A small image denoising model, trained from scratch.
Model: 6.84M parameters, 32-pixel images, arch unet, norm groupnorm, activation relu, widths [64, 128, 128, 128].
Training: adamw at rate 0.0012, 6000 steps.
Data: trained on stained colorectal tissue patches (NCT-CRC-HE-100K), 45211 training examples, 34.0 epochs.
Rows from block 4 of a small image denoising model, named by matrix and row number. Rows with one number belong to one channel. Each number is 50 + 15 x the weight over its row's rms, rounded and kept within 0 to 99. All counts start at 0. After the name is the row's rms in percent of the matrix's.
Before each channel's rows are labels from the 100 images, of 14848, where the channel reaches its highest value: "responds to" is what is common among them; "patch colour" is the nearest of a few named colours to the mean colour under the peak. Only what is clearly more common there than usual is listed. The data: stained colorectal tissue patches (NCT-CRC-HE-100K). In brackets: how many of the 100, against the usual share in percent.
# convs0: first 3x3 conv (model.enc.1.1.convs.0.weight, 128x128x3x3, each kernel summed), inputs 0-127
# convs1: second 3x3 conv (model.enc.1.1.convs.1.weight, 128x128x3x3, transposed, each kernel summed), outputs 0-127

responds to: tissue: tumour epithelium (34 vs 14.9)
patch colour: pink (72 vs 35.6)
convs0.83 075:55 72 66 42 74 28 46 41 37 61 60 51 65 35 41 43 65 67 65 47 36 60 65 62 52 22 62 52 56 59 41 46 44 47 80 40 25 44 40 61 82 41 52 65 63 46 43 64 43 66 50 71 44 47 41 56 94 56 35 86 35 30 49 61 52 40 44 70 39 73 39 59 46 26 42 59 72 46 85 50 47 43 49 41 56 51 39 42 24 50 36 07 48 27 58 99 43 56 59 23 58 58 42 51 70 40 63 52 46 47 52 31 57 61 42 35 44 50 48 51 66 35 34 54 44 37 51 47
convs1.83 084:61 53 46 45 82 61 30 50 57 35 73 43 36 71 46 40 42 48 32 71 46 50 61 38 09 67 63 40 48 83 64 55 52 59 49 34 56 49 39 44 41 55 49 32 23 53 52 61 39 39 46 44 70 59 48 45 29 15 34 20 39 89 43 45 42 69 46 38 53 52 53 46 50 34 63 75 68 59 34 52 17 38 65 51 72 79 73 58 58 56 34 73 51 51 50 40 57 69 40 51 30 67 77 55 48 51 47 27 42 48 68 68 41 31 60 44 50 66 28 42 60 39 58 53 35 68 29 80

responds to: tissue: lymphocytes (96 vs 11.4)
patch colour: brown (50 vs 10.9); grey (43 vs 17.5)
convs0.35 103:66 54 46 51 99 58 42 70 48 47 48 95 40 51 64 45 53 51 57 42 64 63 49 60 33 54 73 60 55 53 53 33 40 43 74 41 46 42 43 49 25 57 62 52 48 40 33 25 12 32 50 42 40 51 41 42 47 55 18 40 46 29 77 52 52 48 40 82 49 21 66 47 42 38 49 51 38 49 88 68 49 30 53 51 51 45 46 34 45 46 47 40 60 19 45 42 32 27 48 69 34 50 28 89 61 54 42 47 44 20 67 36 39 71 54 76 40 37 48 48 50 36 54 59 62 63 26 47
convs1.35 125:38 30 25 58 37 55 27 54 60 32 55 46 46 50 31 49 33 53 65 43 51 19 53 63 37 40 47 55 58 46 54 47 57 27 71 39 57 40 52 41 14 52 18 64 38 29 45 63 45 63 66 73 50 51 71 45 77 40 40 57 58 62 63 48 78 58 50 61 70 63 46 63 64 38 58 52 40 56 05 49 59 68 66 49 54 42 47 66 60 32 44 30 55 73 54 13 85 49 62 53 31 54 37 45 59 53 54 52 57 14 32 61 80 57 39 48 63 61 41 62 92 63 60 46 33 64 52 68

responds to: tissue: adipose tissue (53 vs 10.3)
patch colour: white (61 vs 29.4)
convs0.26 081:22 55 58 62 29 40 49 42 65 82 77 52 74 22 36 44 67 56 65 44 40 55 50 47 55 62 21 41 50 46 51 57 42 43 42 48 57 43 00 49 52 43 33 49 32 55 42 58 03 43 36 32 42 42 17 67 48 59 19 44 46 34 61 65 50 41 36 64 44 55 42 49 31 55 71 69 78 55 67 60 49 29 55 49 43 51 49 51 34 55 55 70 41 47 67 44 52 89 49 49 55 42 53 55 70 44 44 71 56 39 37 36 58 45 63 57 55 61 36 63 55 55 82 46 65 57 77 55
convs1.26 107:44 51 46 30 28 50 06 14 57 54 55 27 61 54 33 41 77 62 49 50 62 61 61 60 48 46 62 69 38 69 66 42 69 78 65 43 88 67 54 54 39 47 71 63 57 55 46 58 34 59 59 57 53 16 72 47 59 66 67 46 21 68 26 35 36 51 41 65 57 50 48 72 55 16 33 35 49 49 40 47 31 45 20 47 37 33 30 54 36 32 39 50 52 37 41 57 50 56 64 41 34 44 60 31 51 43 69 22 27 48 61 57 51 40 45 47 31 52 57 52 33 34 62 27 69 27 66 36

responds to: tissue: smooth muscle (44 vs 13.4); tissue: debris (35 vs 11.1)
patch colour: brown (30 vs 10.9)
convs0.6 089:38 44 40 43 68 63 64 50 60 40 43 90 38 62 62 75 50 27 42 46 36 38 35 50 41 38 61 43 50 49 42 60 48 33 38 45 48 45 66 53 53 81 26 44 40 56 43 37 36 69 70 38 43 48 45 47 41 36 55 22 51 42 63 29 51 61 64 68 81 74 51 72 84 22 42 37 46 63 48 87 15 45 58 53 51 46 53 37 49 48 37 26 27 39 55 44 50 47 42 59 48 54 59 79 53 60 64 08 59 78 77 58 53 43 54 50 39 57 26 15 54 58 39 46 39 49 22 60
convs1.6 084:59 77 73 60 74 45 69 61 52 56 32 43 67 52 28 25 68 71 63 60 52 40 61 44 32 48 45 25 62 69 65 66 37 38 08 62 28 49 68 70 61 39 38 49 15 50 36 45 43 67 45 38 72 41 50 46 50 56 45 53 47 47 39 34 48 63 36 63 59 19 52 34 54 34 75 62 20 50 78 75 53 44 54 43 78 59 50 38 46 53 69 63 56 33 36 48 46 74 43 24 62 50 58 75 61 58 49 07 48 65 48 50 41 75 66 53 38 43 62 56 29 43 48 47 33 45 33 41

responds to: tissue: smooth muscle (35 vs 13.4)
patch colour: pink (72 vs 35.6)
convs0.69 159:77 47 61 63 35 51 50 54 44 45 64 62 79 26 56 59 64 51 53 42 66 52 73 24 54 48 39 61 36 64 45 31 57 61 67 54 66 58 52 58 70 52 56 53 60 43 58 43 54 49 55 59 23 38 44 49 29 56 41 38 53 33 56 64 54 36 23 29 05 47 29 07 41 61 32 34 34 26 35 00 81 65 69 60 69 52 44 60 71 78 49 66 66 55 71 48 28 29 65 55 57 51 55 58 54 33 53 56 46 41 46 50 40 61 43 42 32 53 27 49 61 32 51 42 55 55 48 31
convs1.69 092:25 38 59 47 49 37 14 62 33 46 34 52 52 53 53 40 55 45 37 42 65 45 52 57 76 49 66 58 62 55 52 55 41 41 54 57 77 49 74 49 31 52 58 23 33 45 53 65 41 52 48 47 06 58 30 67 50 30 56 58 43 32 61 41 34 70 64 58 45 64 77 82 50 83 36 53 54 77 52 46 43 16 04 20 35 34 46 46 49 40 25 57 38 28 56 73 39 07 53 54 58 60 61 60 52 48 50 50 25 56 50 52 54 75 43 36 59 38 48 43 37 44 47 61 55 46 72 60

responds to: tissue: normal colon mucosa (31 vs 8.6)
patch colour: pink (62 vs 35.6)
convs0.86 116:67 40 45 38 61 49 40 57 37 47 49 60 53 41 42 46 48 58 33 71 04 58 41 04 64 52 69 76 69 69 57 27 49 45 77 48 54 45 40 57 54 33 59 61 75 33 68 78 58 59 32 53 32 44 65 49 58 56 47 38 45 44 63 41 38 48 54 48 26 50 23 45 31 49 45 46 35 42 61 40 99 63 70 59 63 62 64 41 53 60 54 56 55 54 74 66 56 80 49 28 63 49 56 82 60 59 49 66 45 40 44 51 45 55 25 77 57 33 45 52 49 32 33 24 74 44 60 44
convs1.86 066:42 45 53 44 44 30 43 41 50 33 58 33 35 50 58 47 65 59 48 56 29 70 63 50 01 26 52 31 38 61 50 82 44 75 35 47 24 61 65 34 54 54 52 30 28 40 62 33 74 39 50 61 68 62 33 45 43 67 35 56 81 42 43 35 55 40 40 48 35 64 55 55 41 64 57 81 73 58 75 71 39 73 68 58 45 78 52 35 49 48 74 83 56 58 30 48 43 66 57 52 29 31 54 22 58 47 46 68 54 63 37 46 56 51 91 56 49 49 44 48 55 53 62 61 67 48 29 22

responds to: tissue: cancer-associated stroma (34 vs 10.7); tissue: debris (30 vs 11.1)
patch colour: grey (42 vs 17.5)
convs0.78 084:32 63 42 45 48 64 61 56 63 56 76 35 52 48 38 27 61 41 31 59 49 62 50 48 49 50 41 39 55 37 53 51 37 46 20 38 48 64 49 62 30 30 13 55 56 44 56 55 48 60 46 49 34 50 12 44 12 51 26 34 41 62 31 38 23 58 47 80 79 99 86 51 64 39 56 43 66 55 73 74 56 40 69 46 60 51 36 37 27 73 39 75 42 56 48 28 23 52 36 50 39 58 46 51 50 51 41 23 58 55 61 37 59 38 52 29 45 55 44 62 57 55 61 52 34 54 35 65
convs1.78 118:58 61 60 53 50 39 67 43 62 20 31 56 39 70 54 37 44 40 64 73 31 37 56 34 47 66 61 28 40 42 47 52 71 62 34 65 67 36 44 58 92 42 57 59 53 64 63 50 71 39 50 38 54 61 37 64 33 37 40 43 52 38 47 35 70 32 77 30 56 19 20 56 46 24 78 58 48 50 78 56 44 48 59 47 53 75 46 77 66 68 53 26 66 59 54 40 58 78 27 37 61 64 51 69 76 44 31 27 69 55 60 46 23 65 58 58 41 64 62 35 44 37 58 35 28 65 41 33

responds to: tissue: tumour epithelium (49 vs 14.9)
patch colour: pink (61 vs 35.6)
convs0.91 061:54 35 29 54 43 28 57 38 32 81 39 45 36 51 46 48 52 51 41 76 37 53 30 33 64 48 60 63 35 43 40 60 48 67 53 57 40 31 18 34 66 58 67 40 57 52 62 59 46 55 43 58 62 33 59 50 97 40 50 10 38 68 55 40 49 57 38 38 50 53 37 46 74 33 33 39 24 35 29 66 05 34 38 40 36 39 48 60 54 50 46 48 36 52 29 82 74 56 78 34 44 28 59 76 52 58 58 31 66 58 46 43 39 52 45 80 59 76 43 48 52 56 76 29 51 50 51 47
convs1.91 137:49 41 52 39 65 49 38 41 74 45 61 54 39 63 29 52 77 33 35 71 47 31 49 41 43 54 58 22 49 82 62 60 22 66 41 49 75 61 25 59 50 55 43 50 35 40 57 53 69 32 43 45 57 57 73 58 56 44 38 43 57 64 51 58 40 61 54 49 49 49 41 50 53 07 64 90 68 47 65 50 22 34 59 57 67 57 69 59 55 77 73 71 56 50 36 44 45 74 41 40 64 50 51 52 45 56 63 19 63 51 57 36 36 83 86 36 47 37 71 28 36 26 52 68 45 47 16 50

responds to: tissue: mucus (47 vs 9); tissue: normal colon mucosa (34 vs 8.6)
patch colour: grey (58 vs 17.5); brown (32 vs 10.9)
convs0.117 106:67 43 62 55 46 57 49 00 51 49 25 45 53 33 36 47 77 52 55 53 52 59 77 70 38 54 54 50 52 49 77 26 48 44 53 45 49 45 74 57 20 49 56 41 42 38 31 22 74 46 51 68 50 51 61 28 61 53 47 53 52 27 60 37 74 32 41 28 30 25 55 50 27 50 45 50 39 41 00 44 53 49 64 57 54 75 56 63 47 46 54 41 77 68 40 30 49 57 64 33 64 56 35 67 45 38 55 52 33 50 44 49 50 48 39 68 50 47 79 69 54 37 45 68 54 57 52 56
convs1.117 135:52 42 53 48 31 74 55 57 36 43 63 66 59 52 43 55 58 50 46 50 42 46 40 63 56 51 67 59 64 49 52 51 51 56 52 54 54 45 54 57 31 64 65 45 61 40 49 58 42 65 44 61 46 66 48 32 70 69 49 56 57 58 55 63 59 45 50 44 61 99 41 57 57 35 58 46 78 44 00 46 43 66 64 75 38 39 62 49 51 35 74 63 61 64 66 32 38 53 56 54 51 42 45 43 46 66 57 66 42 26 50 41 73 56 54 40 65 43 46 37 49 57 52 61 52 24 73 64

responds to: tissue: smooth muscle (35 vs 13.4); tissue: debris (29 vs 11.1)
patch colour: pink (88 vs 35.6)
convs0.95 081:51 44 40 58 40 64 44 63 42 44 52 33 40 53 51 71 51 41 37 61 65 81 36 41 10 40 25 49 45 47 23 53 37 30 47 41 45 43 00 34 88 19 47 41 65 46 34 50 33 51 43 37 39 39 34 48 33 50 59 50 51 65 58 32 41 63 46 75 60 61 46 54 55 54 61 66 45 39 52 74 46 61 47 56 19 46 27 57 66 54 61 54 57 52 56 43 57 55 58 63 60 32 58 38 63 63 70 49 26 57 48 56 56 48 37 49 43 46 52 54 52 46 50 53 50 47 00 68
convs1.95 144:55 56 68 52 75 49 67 46 45 48 57 53 53 57 49 28 66 51 63 72 15 48 51 37 66 60 54 46 30 51 49 57 55 57 43 45 66 62 14 58 55 55 21 57 29 53 59 67 62 55 34 61 71 43 65 46 46 48 41 50 35 85 56 60 55 52 35 57 53 41 28 50 56 00 49 90 51 37 70 56 19 35 58 24 66 86 19 48 36 56 44 45 65 39 35 43 40 87 29 55 50 71 50 69 54 61 55 32 50 78 58 59 45 44 55 33 42 53 66 61 49 39 49 36 51 48 24 38

responds to: tissue: debris (40 vs 11.1)
patch colour: grey (50 vs 17.5)
convs0.106 116:27 16 36 77 57 46 46 62 85 40 82 57 59 51 50 37 40 43 55 30 72 34 49 47 40 73 64 28 35 41 36 57 50 54 17 54 58 53 09 20 53 46 28 37 49 52 43 57 53 48 42 23 62 47 40 39 26 46 34 09 58 49 40 55 26 44 45 74 52 44 52 52 73 49 52 52 69 34 53 57 56 55 49 65 50 77 85 67 49 55 54 79 54 45 37 54 52 63 43 53 45 42 77 42 49 44 53 11 61 74 51 51 40 45 70 63 46 67 33 30 38 59 57 52 45 52 65 61
convs1.106 074:56 67 53 63 52 51 36 37 63 71 64 52 58 51 72 49 41 42 51 47 46 47 28 45 70 27 68 40 35 47 52 47 35 65 78 75 64 53 28 57 40 60 68 48 40 72 57 76 48 57 25 47 54 56 36 63 42 50 48 54 44 44 00 55 36 53 63 49 24 68 53 48 46 33 30 54 52 60 42 19 57 63 50 12 48 68 56 41 42 34 67 61 31 70 17 18 61 52 51 64 58 45 51 50 26 42 76 77 87 90 63 46 44 51 37 36 26 44 53 50 58 46 47 35 37 53 53 41

responds to: tissue: debris (30 vs 11.1)
patch colour: brown (35 vs 10.9)
convs0.92 078:27 52 28 21 57 39 50 23 47 23 64 49 33 50 63 36 32 74 47 15 69 19 69 46 43 69 88 43 52 54 45 72 35 28 49 27 57 34 63 33 68 34 50 68 30 63 42 38 46 46 57 39 79 69 52 53 57 59 45 45 57 53 52 46 45 46 60 49 47 77 57 43 44 80 72 54 56 62 40 97 72 34 31 23 53 46 47 28 49 75 52 45 40 42 31 82 58 56 31 35 63 44 32 66 52 44 39 30 46 55 43 54 68 56 62 51 55 38 45 45 43 56 46 46 45 65 55 58
convs1.92 118:65 54 67 50 89 54 69 53 69 41 85 44 41 60 45 35 68 37 51 48 43 28 47 45 05 56 75 52 53 57 52 43 70 51 40 51 51 61 47 55 52 48 36 44 30 51 44 45 51 47 38 34 36 61 83 24 34 49 61 33 32 50 39 48 43 81 52 47 74 34 45 55 58 11 77 47 49 62 65 37 32 22 72 53 56 48 45 75 61 69 23 36 30 33 46 63 48 83 39 46 50 66 68 62 46 40 65 36 65 74 60 49 16 62 56 46 40 62 53 41 41 24 50 42 41 43 55 45

responds to: tissue: cancer-associated stroma (41 vs 10.7)
patch colour: grey (41 vs 17.5)
convs0.45 106:73 64 60 42 94 50 60 59 46 48 54 74 15 63 66 70 36 28 50 58 30 68 55 37 53 36 36 47 50 56 43 61 33 55 29 51 40 48 33 77 67 83 44 46 42 44 36 37 36 44 57 27 56 53 62 22 52 64 48 42 71 48 78 50 43 54 43 65 62 34 44 37 61 24 58 50 30 36 38 99 06 48 62 59 44 34 53 55 64 57 52 63 54 39 55 59 46 51 55 48 36 57 60 99 74 57 51 72 50 47 77 51 48 32 49 58 29 48 50 56 48 56 47 59 51 54 50 43
convs1.45 062:58 23 59 52 14 15 56 46 62 55 65 30 43 31 41 33 62 73 35 43 50 44 53 53 51 35 59 45 28 52 38 33 74 50 74 59 56 53 61 16 42 49 43 55 72 32 76 38 70 63 46 81 45 62 53 60 22 58 70 68 59 38 58 51 71 56 48 45 60 68 73 76 56 78 82 81 53 68 41 28 58 41 22 39 41 63 27 45 45 40 37 59 64 54 41 58 43 41 47 63 69 47 48 51 19 59 59 60 50 33 28 41 82 61 45 43 44 50 36 52 66 49 56 70 37 50 56 55

responds to: tissue: smooth muscle (55 vs 13.4); tissue: adipose tissue (35 vs 10.3)
patch colour: pink (79 vs 35.6)
convs0.5 086:00 62 49 73 43 64 60 48 19 67 40 51 53 48 40 50 78 48 59 21 42 51 63 48 46 52 50 54 57 64 35 53 29 40 56 52 40 44 39 37 48 00 23 36 52 28 33 31 32 57 19 52 44 53 49 66 51 60 73 57 51 46 53 16 38 55 58 70 63 63 51 62 06 45 57 71 54 59 68 56 46 44 54 54 49 39 37 53 53 42 37 52 66 38 51 64 68 66 32 32 60 37 50 26 65 59 68 56 31 50 38 54 48 50 45 48 50 35 52 52 45 51 41 50 53 28 47 42
convs1.5 157:61 31 40 43 49 31 34 29 35 71 54 49 86 36 49 20 43 45 62 35 24 84 46 25 48 35 37 50 21 20 58 52 71 62 37 50 77 65 27 61 69 34 53 69 49 31 67 62 52 61 30 54 56 29 58 37 40 72 52 53 42 57 60 69 57 48 32 74 40 31 36 66 38 45 35 40 39 50 49 45 58 73 52 36 24 48 47 63 42 52 52 73 70 66 38 18 38 69 45 35 41 52 57 61 60 74 42 41 53 52 54 33 60 63 48 53 55 38 62 80 68 45 45 38 74 18 45 55

responds to: tissue: adipose tissue (34 vs 10.3)
patch colour: pink (63 vs 35.6)
convs0.27 087:61 22 55 48 38 47 49 46 44 41 58 38 60 42 48 54 71 61 64 51 20 67 70 48 43 46 39 44 37 46 63 52 48 56 72 44 59 42 08 49 42 74 25 40 60 44 59 46 68 31 72 54 49 29 40 63 39 57 38 65 53 57 27 55 69 31 58 14 27 43 45 40 15 66 41 50 49 41 48 33 79 67 72 64 53 73 48 70 59 61 70 62 50 71 66 79 45 37 50 60 61 75 36 23 63 39 33 29 79 46 33 45 70 45 56 65 45 47 57 65 47 61 79 47 80 61 66 44
convs1.27 089:39 53 39 56 63 82 43 63 44 59 14 56 49 50 42 58 27 40 26 41 54 36 28 44 62 44 41 51 62 51 25 40 55 31 72 40 81 53 00 47 50 62 26 49 37 59 47 57 38 48 60 44 42 48 72 36 45 16 60 70 31 31 49 72 39 54 70 42 31 50 46 51 30 26 32 18 40 58 53 47 66 19 45 53 35 31 41 29 53 42 11 46 53 35 48 40 78 33 48 40 56 45 52 59 63 42 57 45 32 60 45 63 44 40 25 59 43 63 44 51 66 40 38 45 37 63 46 66

responds to: tissue: tumour epithelium (42 vs 14.9)
patch colour: white (73 vs 29.4)
convs0.119 112:43 29 55 56 50 75 43 67 77 36 74 87 56 66 59 45 34 54 66 51 47 69 30 38 57 58 55 46 43 44 63 48 58 52 43 53 71 47 69 33 75 51 44 70 48 46 58 80 36 48 54 25 99 25 55 42 47 45 77 51 30 44 57 46 43 47 71 36 56 61 62 73 35 43 60 47 52 48 53 75 24 47 31 52 40 57 63 47 39 38 26 47 41 40 44 49 31 52 38 39 49 55 50 34 49 49 29 00 47 65 46 34 54 25 33 26 52 58 48 43 49 27 19 46 45 52 50 53
convs1.119 095:59 50 53 53 56 34 32 31 59 51 37 35 54 41 44 60 72 66 52 55 48 54 57 59 70 38 33 44 77 31 47 49 69 90 48 62 95 60 61 45 52 53 53 54 78 62 70 53 42 54 53 49 43 32 53 63 66 45 50 49 79 28 46 51 66 49 47 57 31 29 45 47 54 52 23 29 41 27 00 78 52 72 32 41 87 47 68 49 33 37 78 61 52 57 55 40 48 35 59 37 47 41 33 40 51 33 50 57 39 36 35 46 58 47 57 66 49 34 60 54 53 51 68 46 45 34 55 82

responds to: tissue: normal colon mucosa (39 vs 8.6)
patch colour: pink (64 vs 35.6)
convs0.82 101:54 42 48 33 42 51 40 40 29 48 39 44 57 45 38 62 57 60 42 55 35 62 48 23 47 62 70 67 33 64 62 31 63 59 95 66 70 37 33 47 50 62 69 72 65 58 55 70 53 45 55 58 36 51 59 46 45 54 46 49 36 41 47 37 41 50 39 54 26 33 35 37 20 51 39 25 32 23 37 25 99 58 59 66 59 68 62 57 73 76 50 53 71 73 85 73 44 37 48 39 68 62 49 64 58 47 71 60 62 48 33 58 54 61 42 69 48 44 54 51 54 42 64 39 40 53 63 46
convs1.82 081:37 50 45 67 58 32 30 47 55 55 43 53 32 33 54 51 67 68 61 63 57 64 45 39 24 41 42 36 52 63 52 76 42 39 47 49 37 72 65 43 54 51 35 19 51 67 51 53 62 45 54 63 77 57 25 80 64 57 62 72 60 56 41 57 26 41 61 47 12 61 77 49 53 68 60 98 65 88 67 52 18 51 54 25 60 64 53 38 25 61 62 61 56 50 52 30 63 76 54 54 41 52 58 42 55 43 29 38 47 53 54 64 59 43 80 65 59 54 46 36 58 68 56 77 49 59 18 57

responds to: tissue: normal colon mucosa (36 vs 8.6)
patch colour: grey (43 vs 17.5)
convs0.87 142:34 62 59 39 57 57 59 44 37 56 44 79 50 29 47 57 56 51 42 08 44 41 54 43 54 61 87 62 52 59 41 57 56 48 72 59 57 44 41 38 01 31 60 55 54 43 56 60 28 64 45 50 00 45 29 30 62 59 46 34 42 61 62 45 15 54 59 69 12 68 47 28 17 31 49 65 52 44 65 65 78 64 55 55 60 64 52 53 48 61 51 52 59 59 66 19 44 72 40 47 61 56 50 64 48 62 54 68 43 49 59 56 42 55 31 55 58 34 40 48 43 36 31 24 58 55 36 30
convs1.87 065:61 57 58 29 54 31 69 39 78 45 63 45 41 85 49 50 53 51 61 28 41 36 48 38 19 66 36 57 68 38 44 20 56 57 37 10 28 29 53 65 54 44 66 48 36 38 39 54 45 97 55 57 26 71 97 47 33 49 76 32 55 61 47 56 35 58 51 62 52 55 49 65 65 24 40 51 55 50 20 34 45 57 53 47 36 43 47 45 53 55 46 35 78 68 65 66 47 64 44 21 60 42 38 51 55 61 74 47 34 56 52 54 62 58 90 42 63 54 47 49 48 50 42 63 57 43 44 62

responds to: tissue: lymphocytes (47 vs 11.4)
patch colour: black (40 vs 2.7)
convs0.25 079:43 44 55 50 54 63 49 51 38 67 70 52 59 17 33 31 72 52 55 51 39 80 58 60 53 64 61 59 69 62 73 33 30 51 52 64 54 52 35 57 42 06 38 46 40 49 30 45 33 55 47 55 45 50 35 31 62 54 38 73 34 41 72 50 39 49 41 77 25 99 77 67 58 38 52 65 71 51 65 79 48 35 61 46 59 82 61 44 59 65 48 52 60 53 56 59 52 56 56 34 71 36 49 36 56 34 33 58 53 57 49 44 38 64 29 49 42 28 51 70 59 43 00 54 57 63 31 47
convs1.25 072:45 34 36 33 76 67 42 39 50 39 24 48 49 59 61 44 48 62 34 49 78 29 59 53 43 65 42 36 57 55 75 35 51 72 38 39 45 49 42 52 33 71 32 65 43 66 45 55 39 34 69 51 71 20 83 71 48 36 34 35 55 88 30 48 35 35 41 62 67 48 29 49 37 11 31 41 48 41 63 60 45 54 78 55 48 37 45 52 39 48 45 18 66 65 70 66 40 39 43 51 31 60 65 49 51 53 45 53 26 57 73 34 58 47 65 47 30 63 60 42 56 29 76 22 53 81 42 72

responds to: tissue: tumour epithelium (69 vs 14.9)
patch colour: brown (45 vs 10.9)
convs0.40 125:44 72 56 23 56 55 66 45 30 51 55 50 46 70 47 68 64 44 57 64 62 54 41 54 05 58 56 48 57 42 39 53 52 59 55 39 45 23 60 59 61 71 59 71 63 50 35 53 31 39 60 38 51 53 13 60 56 37 44 00 45 48 38 64 40 71 57 70 71 67 36 46 66 32 49 57 59 38 51 94 69 50 46 56 63 56 49 38 49 42 42 38 05 43 51 36 33 34 41 45 43 53 52 57 62 44 54 16 42 32 49 30 63 51 60 71 49 50 35 47 39 54 69 35 46 52 08 67
convs1.40 076:58 31 50 54 45 26 12 15 44 68 23 37 51 41 66 59 55 34 61 25 60 43 47 45 03 56 38 48 48 71 56 66 72 47 46 56 92 87 36 51 30 63 52 42 36 66 60 66 48 40 50 62 49 33 29 67 37 61 45 75 18 54 16 36 62 49 54 44 41 32 64 76 48 75 61 27 53 50 67 43 44 50 36 28 46 49 43 47 31 40 39 58 60 59 38 45 59 62 55 46 76 58 49 39 51 48 46 41 60 75 56 41 57 41 57 46 44 59 49 53 59 45 48 74 53 74 27 60

responds to: tissue: smooth muscle (43 vs 13.4); tissue: cancer-associated stroma (30 vs 10.7)
patch colour: pink (74 vs 35.6)
convs0.127 072:34 48 36 46 73 58 51 70 46 60 62 69 51 30 48 41 53 47 47 51 26 57 33 58 58 60 67 58 66 57 47 49 53 48 53 57 56 51 50 47 63 33 53 53 32 35 58 30 50 41 40 25 44 61 65 45 05 69 64 43 61 19 55 32 38 80 54 56 48 77 46 53 15 46 83 62 61 48 83 65 19 40 55 52 54 47 44 63 57 47 62 26 68 29 56 56 47 97 45 38 56 44 56 77 63 50 50 56 21 54 36 53 57 62 44 53 62 50 61 40 57 38 06 26 37 20 53 54
convs1.127 082:64 69 61 22 11 55 67 42 34 58 51 36 50 52 34 65 62 43 53 51 23 70 41 23 87 25 67 49 49 48 78 39 26 63 64 45 46 23 36 60 42 55 58 50 46 18 44 53 52 75 48 53 53 52 49 39 67 87 56 43 64 89 39 90 52 31 32 72 61 48 35 58 58 53 41 51 71 39 42 51 78 55 56 57 53 45 49 43 49 44 56 65 46 67 47 49 37 37 46 38 59 52 49 40 23 57 73 53 78 43 62 54 70 44 56 36 49 44 55 72 56 43 59 81 58 39 68 63

responds to: tissue: normal colon mucosa (35 vs 8.6)
patch colour: brown (54 vs 10.9)
convs0.111 108:75 34 58 50 56 62 58 63 32 45 03 44 46 40 50 55 52 46 63 40 26 69 11 49 67 52 81 50 69 38 63 37 53 47 60 47 43 42 70 33 09 44 59 48 67 49 37 49 67 67 48 61 77 33 52 00 50 40 76 54 28 38 58 22 60 37 43 25 36 62 65 46 41 49 20 46 42 37 34 58 51 63 45 35 45 55 69 46 64 31 37 40 51 34 42 28 50 52 67 37 53 44 62 63 54 26 53 53 38 61 49 41 44 41 30 55 55 51 49 51 49 41 17 56 57 41 35 41
convs1.111 099:48 18 42 30 52 40 66 43 36 60 39 50 52 21 60 52 68 39 03 73 59 34 33 71 39 50 44 68 49 29 51 30 46 56 56 71 33 38 80 43 39 49 77 73 31 49 50 40 69 59 50 55 46 65 34 22 53 59 30 67 48 32 60 86 49 23 43 62 01 58 46 65 42 53 45 47 44 60 69 55 23 61 57 44 58 53 71 51 43 41 66 45 51 77 68 36 45 30 52 78 60 48 29 49 39 55 53 55 54 63 55 45 62 70 58 58 60 37 48 56 55 69 67 65 67 59 43 38

responds to: tissue: adipose tissue (74 vs 10.3)
patch colour: white (69 vs 29.4)
convs0.12 159:20 34 56 24 34 52 47 49 49 34 46 52 25 53 55 63 47 48 50 47 57 48 50 50 58 49 54 43 53 58 57 56 51 40 57 59 60 33 23 26 58 26 60 31 52 42 54 41 56 56 29 59 43 49 48 29 38 47 51 59 55 53 32 31 45 56 73 43 47 48 65 56 08 43 47 52 58 45 33 57 42 52 47 50 57 57 65 55 50 50 51 56 44 55 49 60 57 43 00 65 66 51 13 00 19 64 55 53 60 54 49 58 52 54 51 40 44 61 44 42 52 57 66 62 18 64 48 57
convs1.12 074:52 37 31 34 15 33 38 20 42 42 38 17 39 47 48 29 65 53 62 41 10 49 63 39 64 64 67 60 49 51 45 53 63 51 62 69 62 40 47 43 59 42 48 30 36 40 44 53 51 34 29 44 44 31 43 32 45 27 19 33 48 54 75 58 39 42 46 49 35 63 43 46 31 59 62 50 38 25 41 37 62 38 80 54 26 60 40 76 31 68 29 61 36 73 54 31 37 59 24 41 41 63 36 54 39 25 50 56 63 53 31 44 25 50 73 58 63 77 68 52 68 58 59 50 71 79 40 59